config = dict(
    model='audio embedding model',
    input='log_mel',
    spec_augment=True,
    win_length=400,
    targets=['instrument'],
    embedding_dim=192,
    activation='relu',
    depths=[1, 2, 1],
    bidirectional=True,
    rnn_residual=True,
    rnn_layers=4,
    lr=0.0042,
    beta1=0.95,
    one_sided=False,
    weight_decay=0.1,
)
Rows from block 3 of a small audio embedding model, named by matrix and row number. Each number is 128 + 24 x the weight over its row's rms, rounded and kept within 0 to 255. All counts start at 0. Numbers have three digits each. After the name is the row's rms in percent of the matrix's.
Before each channel's rows are labels from the 100 clips, of 14976, where the channel reaches its highest value: "responds to" is what is common among them. Only what is clearly more common there than usual is listed. The data: synthesized solo parts of chorales (CocoChorales). In brackets: how many of the 100.
# conv: width-3 conv, stride 2 (model.blocks.3.conv.weight, 432x288x3, each kernel summed), inputs 0-287

responds to: horn (99); note C5 (72); note A#4 (34); note B4 (30)
conv.33 098:120115119120103161098176124119128110151120121063146110139149133139138166104142129127148135142118146166135129100122161121127118118145132109112123125168137112123145092144144094142128099119098149118136163098127097110139123161134117115105127066067122106105129130110143191161138161104137121151109125115125142128189150094184088123158140104120143145152128125116105121122132143118149112113122117096141090170132151127095133106104125093117102139138076108077130084077179169100127101168196166145140126136166115132131133160173130116141119137125149128114107126127145090159110131130136125107139141137126155153134130151107146092175135125124135093126119194171113083153128124114150157125142154147170121120166155120170141047123110134090111147126116139110109171148141119115175128106150123097133106103113160125114152154150169140078128147135097118125136132143123144101119138145100159109

responds to: trumpet (48); clarinet (34); note D5 (25)
conv.277 102:096104172110141127105074102110136105151126128131095121159126157104143148159123145111110131168119135103146126142140118111150122152118162133125125171124100141166138086114073148141120123124144175175148115124171132142172123163101132172135109135147147134167143142113139097083129098127166096135120125110112154124177155111158107152124146129079130111069107135119145104123054147102094146172123121142141137161114162122129146118128150141140139127110122166104137140124160123124144113108165126152119099124126112150161092145134129115139130184148097138146112132118127154101093097125119131092156124084133116125077151120139117176140116132128155123138136132129130130132117099148167150126149093143116149170162100119131106162124164148099164149105180148159153130127077118111115118146113114104084125122103140093129146101164155100149172085120089119130164141142085170094094098131149105178

responds to: violin (100); note G5 (61); note A5 (51); note A#5 (40)
conv.396 090:124126126077129174126133094180117131183142125092106116108124134109107114132152164145150134153154081139115163124167163130142175152108138130134162146186130113080108109187190111137089121123126133155121165138098088142119125161131137127161124122116150170171147154120144117108142134131146091101155137112087127131156132129133146095078150144124124153098151138130121138104166164154160141105136121152104109100119134098113151146136122116130157122113119135098115101137089179136142082177143119132086084148103141121105114135094102169145169162103131161123110109172125158134152120111148103106080129124157145151087111148152141139084112131091104106150165100131119140127112113130118107129146143170100115101112164131138104114154098104149166120157112089116182120126083167109138119128146102124153143145109127153129102114131126126124091098113099113123098142131114126120108139095104109169

responds to: note C#4 (60); cello (59); clarinet (30)
conv.90 112:110149142140128149078119124170129137140092119132114108137099127116133124131127144103124103113165118152128137120129117157084115133117118100093118143108149139109130148140143136163182164135134107102148135154100117163124140132139098123088127124156156139166138147141172099128119126105084111109075162109113095122114162150188132104067098136128138135130128136093129116124163143131165135121141132109110123099125110131138127133090128120126100113123103175094148122136114109135143125117174111122111076141116131089153066178101117094127114113120140098081133108130140160105149164146157089125104157098052120088124121132161122110131134135134153090115136114170083127140095109132143153149132137134108126081093149120106135165093100140153083132121173143128159123122129187128052183156163119137157132130106094165174140126115095139095095120122145112153141139141175124127149149128114121148

responds to: note C5 (67); oboe (62); note C#5 (28)
conv.130 098:131155090123110146069105112112084158154133126136123148110108121141109122144086093173121101094079127098139155100124176163121118138136133165127147112114162101098128141127141099185139080113154105119093118110104087128140104172116131093127115165155131104165131159126106121134111101141163139122166158145080082106151121132122154111159119128149138102155133121123112094155171107140119117104138134121105111162122112146099111118084101122097129130094149101146066149137151130139162170116116057133180176161123158129125133148124167116167142132127158122098154151084131094134158138123160123114134155150119132173101092155157104113107174135152105126093088110128146159127143123131152131180099103156097137122142136122117143142135142119147129134134155121136124104150135136172134113157104118128166142135102104128176155123095144093120140183135120159120115099129133115150134139149102107140

responds to: trumpet (76); note D#5 (41); note D5 (33); note C#5 (26)
conv.348 097:146060171142165102236098112103163089124153104091087130141181160139154130090136118102114165125098112143168143134090120157112142100145160085130148124096109133118119111135127164137144141114146126127125150121159162143153122111103160126135125176118156129144135148162124136107111133159117175153119095106124169123133172153125130134092189142119120147115149128130072135131140152135146109172097140123130070100155126114123124107140188175128157132109135144138152168127117136121092117111120153123141127148140110127127137119121069110094114119148109131153144167109118167130159161116129104126145158145150107133120132109108145117108129090117107132121098123117092120143167143145083130154129164117131115157126114152062115123129099136111127135135111152107160136155103168122131135151103147179090150168144130137093122122106105067128122117150155118137143109126136157121135124120117134143

responds to: trombone (95); note E4 (62); note F4 (36); note F#4 (33)
conv.185 096:172138118097142085106138138146130131147121119180139123136149166164129096148125140113112152113134129106120153181125151099097122128149154129115141152121108135097073136103112110139132102162134167135126117143106153100142120126125107142124100128137165160135157148147159155139097120162180141127165132122174089105160144152130130134121156162122122132143115136099131189084115138161131110167137149143140127109163137165146141107140090123143135112111120165116135138150135163118161097128106149093142098154166154141122102158162169163170129125170109140158101120120140120097171156084121138080108167164112116119080136128140124116174132108118104111138140099123145147106158145134145120140166165116169141069145107129146124106119152114131117122196114091101181101148100089126184120137131115149128157118191128135117146114110139138134161140178118117087151100112105166124110150124142156143

responds to: flute (100); note G5 (74); note A5 (35); note F5 (34)
conv.339 106:132127131116140131141145086177106137119153112119104149122101127149153073131114154127105105098129118089115171130145139140121146154181088114163122112095132115120146154149173129087145128151159125109142117114130112095206092166085140155122137129109145117120180116148142116127107080123109123104145138127130090104153162136110160125126125128189105144126097098171129124142091119146152149149119149147138127088146153129156116108103126093111121116104148114114128134108101084144126129129103150165093115110133109130127102118117105155147147164137106168131156176162144116168182116151119093132126137068163117154077106147101127096160137135104128119132134120131145134087112134106126148115123139132126142124102165135122115112102147147124150112182093133117107120110109127156132148129140098097132077109122094103182097147108114097114146125138092176092142156158145115153174144085158186114

responds to: horn (78); note C5 (77); note A#4 (29); note C#5 (25)
conv.240 090:147149116118141099136163139141108140120134123123110144121113125108127152166115106167134112117122135148139138157111125178111106108126094125105100132121135129114103144134149081140115103137112150129142112122117096182200144119113146128142138135120144143158118148131164162139125124163152131095126087151135191166132173121131112104099181146100133184112129151123165125120074169140172132111143139131116126104103066073109099109128113105129133163155157131194122166113157176134157113164110124173133123135149108132112108143175143116109151137140170139169138100134168109163107161108146127152147133137136149132112139126118120104128134110161163132112120155070110125162172123143155129151138114152143140108088139126156106116146097127062101125112103092120155154135140169152149149136116136136114075152165179158128098133120156132151149139086075140121152111159136155119133114122137121136

responds to: note C5 (66); horn (62); note A#4 (28); note B4 (27)
conv.117 102:102122114100160133066147145122106120093141143111140188114111146092079166136137148130124075119125144125119163163152163124106131155135124124112113164127185113129128112098103130137141162101118174114133137076102131130121083111130154131109107137150104150121131146147153193114121112138151118141160162146109151103127141116087139134171121093143135133159161101098155141121106111081180117126127120100080123140119159107142125149100132109183095121116106075142114116072133123130165153147144166120118089121112111122147179166169095104130109112133122170093167106140151121107080113151144116143108132121123145144131134135118159132102123096104153139116111141129111112163189152118137087175153136165160125137120143136125125127154116132145129111122115116114094128153131119157113132084136162134116104099173142103140093168153089143114137138122122110114142084136108106174127082129104114152

responds to: violin (100); note A5 (58); note G5 (45); note A#5 (42)
conv.266 093:143122130143125166129158133101118151092124112128130167125174119111129122112077122120121108111146081123143156124139132140136140112168154134095139179139131127170145113098163124092130129126066135117156161160118134110178128097110163134135124177111129122109123108113098156135109151158101139125121124156072107139139123121125153107119140124112099133110103097089117127106097106144141183138147108162118146129119121118116133134169119142159147125115136113117134132131095123135078087136133160151148119121143126103085115173097122131117121123117144140138116123156097124202132149153136111131129142157142144147125115151136126145142153064102114155152109137142101152106124151166190122146138119149125099114127151162156144102180105151126119104129132098142183107134081155148125136112137143067166169153121139189096138142099130156088147085164105110160130170097147147124098188103109113175

responds to: viola (62); note C5 (48); note C#5 (31); oboe (27)
conv.207 100:158078156122129136108144123119099134154146080116141128112122150168117135171096135119127111164134154117112152126091131124126117122189110136153126149144147117126150161177149105147084106117137124129140125149116111097127138123126088120096095167126131140124140094142096150099115130136121172102146122130152130106173124249144104116103148109110127151134143087111114102118166132097122134082158107145124099086159152128141074075180145125100141112091105125130100076125113137112099134125119118129126112118114156094133120128148092129118120135134104129159144111130120093153103110105127140139113096153121165148154119121130137138071149131149099086149139101161171141167101124143140144159135134140124146100132153088132158122117149107127130098153117064109110168179124112162122098119110107114153118139138104153151148135142094088117123140108118143089127129096100113115137183108165147111

responds to: trumpet (80)
conv.326 087:120121131087101157189095122151110141130073113167103107132130115116097078154095133137116093122102117134129120169152142128122122103130141169150121122149128157115096110101118132133121148145115167108123101111120134200155120104142135124097073169132150177147080147108116119145155141139100127104129122123131127196131109073129131088092141159127122071160149092118120139151173115085145155071144156115119122138134092130161123127143116170129148093159128108166094131143138119101094127109100135144162178133148095151118130128100148150136123134125141137107143125110141147146108184129162125101162133145104131143114142134121139160161132136129142146097118111193141089115136113131141171131095125094128142129159106120127131138095178136168114113156087125123190132102103104116131114116113116134122125119113147081097133120103133107130121139153097150142143093125168155150160098155151102144

responds to: clarinet (95); note D#4 (53); note D4 (41); note F4 (38)
conv.158 096:136153130160179154130135173150077121116097150167123097160123096156087136171088198098129153162138138121124147180122133140118149126139126114166131129148117131155124141111111189154092117093119107140161153129103121191173130125124137122109085158122186170127133130138134139160166134114126100113145152118104120111101137133108150150156112150144095117121129146079134142078116124139164139130151161099133137132160125110139120139091121132115130153127123116153143110133162109099047084111104150095148146114110101106142169179165132172157152136134150138158132091139160163162127130174121133120103153155124119120143121175166119113127107121157106152078155143102101114159155151159113117123157089116097152121134148171115152137118118135145122164109112117139139130131078108136112146127132147140119134125108146156135137136104137142108107103131141135073165154101127132129131129109106091123

responds to: viola (66); note D#4 (38)
conv.288 106:160119118139125157153151114141133107160143138171173142129103138183139107112127116097116150112113112093122112149146180118068105135117132132149111080111118105114111112147139160102149096143160154149165121176114158095144101133124145121133140139129118100118085139149113111088115128121100181129120150141147150126157135134148076165128086116175101163206145163152159152093125144150107097122120124138102095115114041108128157120148120111099121153115148136134111098134094110109118141160149114136099124131106142116154096107103097140152104148115117116105131087106091101116128163087116108117119137147128140113121118082110165177125129152142122118135150072133143111159143167111133148107130150128159103111130079103140158141096139121146148112122161117144091133148090116125140111173135103120154095111132140146136116107147125157115145157127091158150102113151121130138137096172162186123

responds to: trombone (94); note E4 (51); note D4 (49); note D#4 (38)
conv.263 101:093119191152149166111125123117125137146097110149142154143129136125143140151086155102129173136095132136104100139096118113100089152117105091133111151146136123116081133101126149123088102123109094120158153120086112122156116133122129142114082118158159098123126119128133117106147108133109131138163101128137134111139084164114130134139131177130103082105121108117135151118116125133157107165063145132123100145152103121133142114146127134099102115146112094118129157132111138156162128119123138145147140134113121106166151113189116124067105118169141107131128115157108128108148115129148165142114131178121109125076163184148178147148198115154177144136144098098106138154158147133158128137151127099146103070121081093136110165183112134133092107119099146126119110114141119086138115118115109089156138136088150112085114162094122130172137144122118104123116084152116124138076094137106109162

responds to: horn (93); note C5 (59); note A#4 (58); note B4 (30)
conv.358 110:136112164097137153157148161161119160147122104124094169175141132119169166096115134155097151081126130153071131114101141098106106114135121105129121146174122115147134110135146138122139143140115159122141128067104089135166130160129085124106107090120135118110102142133174175142132109110125161094144155130148166118129120149160139146141176141118109140107177112149133118122108129134135112130123125106110146119136066141142139075112082143137103119126093118185128142155119103114081090141143119148132150125133148110164137178139112099141135151131155086120127101121160129179124162095141152109149121101126158139127153134164126120154153126151091107117100188154108084165151064110138161126135142124150141111121153106150113087154150153107112131113133124127139174103128154140173180134132173160186148138143128149130117171149129135121125144129088110137113153159106145100137127140104130116

responds to: viola (79); note C5 (27); note D#4 (27)
conv.12 097:127127080132152123133098107130117154132177147136153090087122081146083134127072127152153123120142122108121125165127136132070104174128150127164106118123118113190113139116167141154119088128112100173132131186146114142129122153101086108128141164203098125146075119159112124134110140107133189157110126137142139103082116122117156144108116119109090157126124155082114130134104121141140112120184102141142088172132103108118125174132121123104143151103145117083147097129100118116116097136160141070113137157145170108119130108132134149152157166119086138133139104149115142146105125145113135167136146157103152126117147149094152121108126130150109142132184147157153167159139159126127127134127132119118103145155139145116165156160128088067146120173160158131121134137155092155120168121112101146145123149158139114168115135123121125137140124112135151114104116120158091132100126156128136098

responds to: trumpet (99); note F5 (58); note E5 (48); note G5 (47)
conv.82 094:116107130130134108115110127137113143098114135146123139155102146140175110130116091119118167132145135121113097161124110102138137118134098132121157109115107157106117157147110112172145119078112152123148109135103123131121134084132154128101109097122089107160121110139141127095097119103151145151165087112152102151133104085147171105156165117112125100113124114133104115184096082106123096126117157097138147161107123112176129114165141146128139149115121116160130143116162049118121105131091080122128147141079092134081091130128145107163092129143090144124111151123088146146152123125159142149164143139122150128126149111119124167118119130164152076137059094135195100108125158100130158090108118097124101125103151146113115128114129088090129177094126161169140135138141141100153097163142193146125106106133098097130136153163077108126107093120132083134139122145124127123144127115126105102

responds to: trombone (43); horn (36)
conv.302 103:081122173133143125135083125113105124140125125140092115092107104125101135098158113116151132095137132153132126089148127142103128123142118155105178154126163133162137089101192187161112177108154127097175131099096093129156122129126168142155126145160102115134157143132121138085111147132100095133090108159098155188148122119155126141128137129118141084149132109140133176149150122125161111142109127132152092119124111091134106135168110088107132172113105153159128090101096123136202116115171135133147117157105124136153106142125161163129115110114088114116141094117107129114163156125142134124128166146124139100150136141107134100094133124189116108093124131157111132156128153145151154175128087131129105118120099124111132173144104107152130104146098136124174121133151127122099086191128098133132139139144109118148124179068148110134098147148112112112138153110125154142115137095113092113

responds to: oboe (57); note D5 (44); note C5 (40); note C#5 (26)
conv.353 100:189148085124101089159124145161125144168137140134136157115136110161114175136128132116095117141111113146062112160136120110154088165105135151133116105133151160106153134139121132174150151121134154132093144121131139127123127102146169115139129169128125114103096139117108174134127116145133168122137129140122090139099120172143121142100138116142123133143157169148132123159145180155103132082139154135084130127098177130173144152146130163147108087090162162153097141140160131095135164128133142110140123103156153090114158132143140092129110109142144135157159132118151069115077119146170131139124156158113161128135129116100164162132155103095158162105114122139135136144192123081117126187152127104114108125142124156128133130098128150146107123125125124128128150200128170152152142108110118152119149122152139133111148140144090148129122156118149131147116065104112152174113145135064137148

responds to: note C5 (98); horn (97); note A#4 (41)
conv.399 102:142170114161128127142130123129097135157162111111118142126100142109094139142123169140149108104162135140139173145133126122091124106137102129111155139133144135143091127134128153110129142158086131158144097182138109105129134098142120109120131133119110162114115121118071104133148162120121171131095117138141156149106162085133108162133139128126122142120102138101130142082097052147116128116175103145145135129138106143126126155161153122096104099113138133142128128098149123083133084143143123146133124118134113128081165149145102155129121179114166126156124101130148124155071146203129111148142170092141120094120155100107125167089125186136151138096134160149147136130116104144138097088160139090094122146127149108164169106124080122175089113124112129153143133097127099092149150128169138123144107112147146065147117114151129135099078141149116076139129147154146125136166153152078130090

responds to: trumpet (100); note G5 (59); note F5 (50); note D#5 (36)
conv.146 091:101121127139133121113136099116144146110113084152126079131157148071116180130117105127128118124140137117133144120134126106112189158139157121106127149142123153135132147109148149120128091139119165175150142130132175155098145126156124125100160137098164154124131099088126110135110163128087110102119102163126116160151112160137149151139144101125160116135123093114143180181150126138101121125188108135202147124122134111180156131137152164112158094106155125099107110137116141149122151154097119098132077132126171153155146135142146166160127099144145111137140151135158113114149121187164125154173137148124153179132114126118174156165112110133130105150145096085161111087138124091116137111127115156151132161124138128150130109144140142125111108131132125084137093111112110102088125095150150143150156144127101128148129117198152133215111117113155122121130171129120146131101119121138138165

responds to: flute (100); note G5 (82); note F5 (50); note F#5 (27)
conv.314 101:127157106093093106111118124133097123093163132148120150122094111138149145078127166116115128121100102117171145105171134137108101133130121128131126130114111093166086114087141111096133130116157105122163146113069126160166112150057123127104121133102104123127163113154142144125121083146141117127099108100130100121147130097112105121051122134139111128122145103103099141145136138102153128117104092157152092140148119111122117143132137100132108094070132104123104111126086104152192163127125135098123142131159114140105096127095057095123127150109161131109086111116161152138131140139099148137089108099168093139142129158129134111131135105073138104127104128126115132115066113116131155149125116149097134110132124152155170153122109107120158093139131110097147072118143094129097160142130124121148113170115101142173117098113118171123092109116145145179090125164115138111090130113125089132

responds to: flute (93); note G5 (43); note G#5 (29); note C5 (25)
conv.30 100:156149116100110158065154097132140097122138149152125144138120148168124105138108139116159097127127131114102108112119167116108110155136112082142111105130097116108150157122099096101099114177103116129097150164135101132136119130110164130103153184118135121141096131123151132137124135128128144108126121099102057146142155138089114149108091099162134135183082073113071101143115109129146128128165108195183059098122113126165091113124125120118112128104166126119133126123151166151149139107124130093112155111164187131138115138110104122110158123127139093144113112094102127145155108150111108145125100141125170116088099204138100113113128111155132111130113118131147164151102100106114122100143100151124124121096131103111160119139136139148116101178108134116150125151106106150155158139116137125139152130137108156102169139146131108113111106093128102084104162158144103124161100134131087135

responds to: trumpet (86); note B4 (38); note G5 (29); note F#5 (28)
conv.172 101:125104089104132120103099130123135120075117160171105130167073137108145093139137078135121114124119131094133135082131112104124139099153138088127120088127138114128120160119129113105116141120115106154112129128150141079153114117113112139146115109151133092151122138124089083117116107124109077100109162140128107122140132103106122133135140106112117124131157130143114137137141130098118101149125157168108138142120138112123139108120123191117147113124174116171105093157144157047159203089108157130130095117174166095155109089137110118132086120124144167125127150121139117102088166136104154161178109146129127142139149119151105110123107113113193181180117099129143137097111122142119150114142119145132106163073145097121139092091096109145132139111119108124128134107093114088120150157174108173155136146138094125102094092138161143089138097105108143145119122136112140122144149088122149104

responds to: clarinet (90); note D#4 (48); note E4 (38); note D4 (36)
conv.141 103:112134129133122086156137096158145154147137134092167171133148163091120133079124154135121066142158119180175097168118139132147132140151114151113132159180128147127138107133143138127138169119118162132101124122109138173097153115109131121078141082128153144130100138142112151129120113130126138120122147104147127121152136121143120114093149148118158160074098134116112155100087098153128128162102142112097149164106111187095140103108128099152162159135146152122158121123140121126150094121170155135132177095173122122071109123167122123146134125129117136125130105094155198140134147085138137133120164148113106144167101149093106123105108157091113129099132173119070121114176099142115122115088129143163141159147145138109115110162141116119107147118182158121134194142131147111108119130147103126082153119123084112132153113139131118092128083142130117097154108123132152114129147141118135165

responds to: trombone (99); note E4 (73); note D4 (50); note D#4 (35)
conv.428 096:087125095125132145107137163143139144131116116127124170110173134103095091108102150092127113120092178156109107156116132142141114135126145129134133161113132144137142121107142110105126136104131115130119100138122137119115112134105134131165101113117101091102165070142109117101117120130095100144094169092103152119080167124110095160103108127112180136157085057130105121122111120126166160111090141130203118129156142155194132159118132166100118103199144126149140075144123124108148165135123135176138145104149105118083126093133158152120119134171084100103162137094128109088144144106107157118098131138105135100118147147130121095139174138156164129117146107112151131118136118131140100105146118149159131106127119090107144145115165114145116108161107098114137068146136094126135103129118135080123177090129123104099139147107144113111108180128123125117117099161148106148116130118121141107

responds to: oboe (81); note A4 (57); note B4 (38); note A#4 (37)
conv.392 103:113155125097154103138157114111140140109142158154154104122150132122111115132140098101146137128161114128067123140093081115127142110119118146097136136110089148103137104164135125135129152157112105142094131098128114148084118145151154109123151114117145092184128126117087112152124121128144147173128112151103093115126143132130143123135138146135147129136166172135150137086137117155155117107107151124109107103126129152072111180128134094110123121143163092134162094157117096163129117134118152142104155110102166123127128107135137178169133137112101106097152143112139127141146133100110152155123133096150104114126136143107100101107148107087101161115141103163140083120130144158133084149130151165125143105152159130159092112125171154155157126177143151123187177152155104137112113137141120119122133121122162101198103094107168098104151173132233123098139172123128119160124138132135143099

responds to: trombone (72); note E4 (46); note D#4 (41); note F4 (37)
conv.408 100:120137113153081131142101171128090130127090124136124128115163123116080142123123136126139127119121144126118131110161135108110122141120112182141123144101124133079177135104123094113093149105134112127050116113137107113093149109149166121112118126142143172123148148083135089179085145122090105132175147118156140148079112127120167144159096108106141097140098125148133128107131113105180108123160118126126144106125131158119106182187137124116166111153139129165135133077127130128168163142138130143094183104144130155098171089109129125140111148106128122131169108131117153110126115103160157127141102156108149142127125128115101084095116124147101135144140115110130102127129122137166130102103130170115143118097126094094136119117151143160123107130120149108147074150127103105150094137129134107078199164136149076153174117124131146094113115127112109185145176138178143143142127133144114138

responds to: note C5 (89); horn (81); note A#4 (40); note B4 (31)
conv.254 099:151157133088099129120172105089105134160093160090147137129141140156183189137132092146130141156119136121146118124131106094144140114094120101134126102132143142112155130126107137141147158137096114143113143095084152128164145126133116091102150102132120133156120150140129129118088113106095145152096106090132133117173130126125136148180174102129109148125175190134129137118134129129151080166135120141079114105120159119110130097150134149156142146155113163101089136111199102138118101164109146146121170133183128090102158137137130121123115162155118113181138110100103128137108135110109128103109126134104121112163155144093130081105141125129181172079146135127128141159173121161100131144142162117110143150104132131119128147126124104166131121130131153116134131139100121101165155166121125151153131161161158103154141193113141121114144135160134168133118157133126098108187130163176130120

responds to: viola (98); note D#4 (79); note D4 (41); note F4 (40)
conv.32 097:157155113125083159104111170116108145149120119118185097145111130155108103136124085137134168157157097129139141090114144138144141128126104110152120145139121109099122137089106131112176123172099166184133100128121136159114090140124117165164127160103121130098114139129175084099115160173124138099158161154102123127113109138106134158139130157195151104104157154118166110129117141084123117136144114141132102126144151137138175110141166114102085158113121089120100117142131132123126109126147110130147137098117096136080125176114091157107130108125116093110128083112149133132157120129098155101140127142104109154172182102105159110108101081162149141178140106146173160134074173129168115108129132104139093135116109098101147160093137105125076099153137139156123118116101142120139100112143119100158113158106130146149124126146137149152102121085091125103106113149133117141133105147101107128

responds to: oboe (86); note C5 (55); note C#5 (28)
conv.246 103:089148124145114161114133138111152199104125142117115134091117132130146082116074099149110127137127129076132123115146146165106107151122130127136142112115142102131136101121159131159178152149113155104113134146095093139131122128117098156129131122164141137167165116157153156085129108117123119118152125168120085102090139102125140088145097135111142113144206124132088135131148096094150151133163108119129138073123093150135122100129098142093130116150158141098124119155108117141116173120137164131109154141115143085121124150123180092088141120135144112127185092154120077147110101127148141137149137109110148199148152141150127129107131139117131156189098162109131167141122089119142129105131086122109123194153125121139132140118120105144157129101115107146158095134155150178149154134140148109157127122078132153158134150139124127095118162103143122169141131157142102125173138151155122091

responds to: clarinet (100); note G4 (36); note F4 (35); note D#4 (33)
conv.73 096:120150149127131141137149153103161100157113133121161147124081087155111190132165161172145168172143147120116147164167099120125157128135150162123113148132131089177156116151105113131123146124106147111134149084115134149136138124096164115133153121135122108097101090171082165126118119113129158175112145092145095106117153127154120126167121106123116104118116144127127115149103087156131167156119139120091083113076165121138117130110132086128108150112165132101088134088144120123139117163148139127150153127180159092154129111117156159110160167137119117164119163141147147082124115136133058119137124135087117138154114142121117101157149093124143114129111171163148133147119105158104103127095107157113174143103141131124150135167121104154105086172155145130141153158167144128166126131179138116131110119148186121123139158113133152133122124163166161169136144121117150115107153138121114137

responds to: clarinet (73); note E4 (46); note F4 (39); saxophone (25)
conv.7 089:100106123093129123128138142118135166170124102158134102123126125160123132195094124136104159100169130125196112127124177076085145155098137121126145112131083119105117128116107134137143134144091140189129097134134144113102137143127141124098113152125136164146102159153092144144128145145121141123159171158163144142149114125157162134119095094095103121120101125112145122116042125132109082130173092158100162150135119153163147133124114086157165101118171135110128078116127149132105153137130169120111086137138129132139121156125126164126151135166147148124082102087119115111084097138088168112137135118129106117110102114113147156121118134113132135154124152160173128151074120098103088131147132108094111143140118134150177146131149115102113123134145167145118157146109106104126132105133123171101117151119137109128148092158147161081111088129113181114111146161109126108123106153145110144

responds to: viola (41); clarinet (41); note E4 (31); note F4 (30)
conv.198 102:143167110096121140110133115083126108134152168143124138106155133176126124105105116095116118146105160144108141133117128142131105142144118074091119122160125120154134138118156118167099110163135114126133118146087127122122069114100130105151135196105103119134084110125154135140092133128130166124085150146113117156112124134170158133152117124168145148126116201120151159133119164178145052118140114158116116141126133109110140157107154164098105106110141146143175106127130110145119142127157153144145133139143147127145080110135109136101161113121087126127121139089122149112090122134140126091124155129151122154140151107118126150124135145125160099115136140145143176174126167136136120172141134120128119146162159110120149155117124095148105107157128145114164187148146104165169150090094116120170166092159104158147155132147116087122147138071142190133136120110115109086082132120154172131

responds to: horn (100); note B4 (49); note A#4 (43); note A4 (38)
conv.249 095:126154176144157113117131102158153150139157150140087141146075130096155142149131167171110164157117139142127164165143126125142094121122109167116135099106160106117069107117126125114056138122185124113156118130154096135158122126120117109110095098126159105159090134145157172101161110114155150125133082138123129150127109066120096165111128128148160106079157114131144120122099122101115120121148089109123129121139146115091161144109131121155132124166118114117164187085168159115068114119137146120143114156140141158156183112105153098127112115112128106168089096118098093170164138126127141114131113122160138144125149165103124134115119133136106143105113116116124147079149138109132187123154129135134098119112098159141127091118108127118143115141135139108154134122164106109116122115148159113111152123139133162127157176142116106150094108148110136110158096097131182098122110134149088100

responds to: violin (83); note C5 (45)
conv.92 094:124164148130051170139134113146162159144113155118167145104117132136138135084084084126127145144123105164140136099155118164101107115124102088126142081137120082124094122150164149126080089150133139117113149140121094114084165153100136112105130082125130105147138131128177156124136094098137148141143125144134099124172162084121125134100146166113141164126184123099115180161133138162093169111109098074104122165136124135108150172119108119162140125136159141134107135127159132091123135140074124120130165125125116072117144133129103096114159147104121126153165133164182115128173129117129156107131174158118142129100124138138131123133105137119112080097134170173125128127153175141113151127129132148125123155143152163153126125142133133135126147113127106180122161134147141115183154086140143145137119123138157133150091144131153095166096118136098126135116121129117139120087135116107092113

responds to: trumpet (80); note G5 (60); note G#5 (56); note F5 (51)
conv.221 097:144113147135093157141142159103118154151101152112144122124165126139132143182122179147095145129142101139064135098126110121096118161154166108154106126110118117177128139113129148129120095136118159163118120187141141155130110101183125148059157149128127128141128121085114118109133101139106143135176086129153101130144181120133138160143118078136122137128126091158115180133128145130111077123156133121141147110100110169188137128159160130146101127100122132098139127152102138168146124101133136164116091149145148107143137148140102130123108148126145126099145156150165140119124136117170116104164129139143115122154168110145142205141163140190144156111122134127143123118089088126144112136140127163138162139139111087101151122186112119130117118136102123133130136090110147118104167175129103138148144134120124108130138126175157108140113125094118103166121116111167135095165119139087174161

responds to: trombone (69); note F#4 (35); note F4 (34)
conv.376 102:084093138127132140105143148088122147140109152171097118108143110121132116148148175126083145157135154135057144148128106117110121119132122136106124150118124117152083159104088119163138158110113130106139148098099095146108117100161116149092075173141166107088120076091136141144095066109130132115115131125118125071135133134107098141150112145110149136115150081094079139150133106104155112096122115104153118163132075152139099128137102111104118107114141152146104142135137119136169101136201109127113099109112104152164171129157125127136119106125116140135148105145150128117164124126113140153126115106120096103091145157105126129153154099094138166140118133136127128177165098109127112125092108127149149123159111140155114191134079123145091121163120132134140080120133137168138097109115121107146142130118164098087119168128145143127130105084135116149182115111115128150110089150101133152

responds to: horn (99); note B4 (47); note C5 (47); note A#4 (39)
conv.340 087:115111145153140123128146098158129134147133146114118121156144186119178140115129133126147098137130133102118139170114161152116142106102135170107152166165134152112116140174145179127135133124136127152152115141116134169120153100129106132113152135115166140159121127095108133110109107163137160103137082109150163076078181142149117177159146112119128114120168111130115131130118139106124144104114133109089127128179154126142160125112153127108099156091103147121129162147119180082089101105152152144140148106158123110122160128133131140115126097114117106133103101137135152149083128163202120142144124118128162102159091130103082155159099091113101139116106119130115133171151088112109148098116132130183121106114171131118138094176154124113123120127097076101117107084081104112175090099150157127126148163141102157146123119130127137148142099164116144098149125128097170153134137138167157134

responds to: note C#4 (61); trombone (55); note D4 (47); note E4 (35)
conv.290 100:124132102168147117142135186110103113132151120179128102165149137152124103161100180128154105124162130097097150092176155165106131123090104135072141119130168119124127120117145143133142124174110142127089139179099095174090106122151096145141120143118140137116078137124128158106133115162106134092115125133146126119116153109158111116119140096140152094090123161096160138123131161137163121147132161141145154138136128116084107110117128110131125113134120109114099147153112140115128139095118128081124114140114124166135133175094104128132138132108161136101101140125116127140127117139126111095137167084163117081128163154104178103155127128104124096164182093146163102087097110126138091132127170095146142110129153141138133110124138137122093175119124158143163106134149145115132105129137115109118163156132117146171210119098118186110138093084125126124172158175119103114124132148151147125

responds to: trombone (96); note F4 (48); note F#4 (42); note E4 (31)
conv.202 100:077130150152121147177132097117128101110104152155123132136152080118122129112137165138131103098134163152128109178115142119120114127127092121129118144143130128148110069144070127108102161156084136132096101141107112122081098115151109105136127105159165148129113111131142157129129143116201143139132110114151115146107121136083125147141138127081143118151129102124092121114131123122158120108115109116178125139155119097138132117134136122147135107123123117135120122126118150174070134118136120135108096102113117128156158176182135142130125144099084100165155081135176117192166120123132128183150123150079105097158151166096130149161125119131118151115153104152083118123188163123121111112083117153107107105127128115136087141150110120160087135118137138112135142167157105116164122069169162096146126134126109164103129138150130121159125087122133132114141112129106091158078097150122112107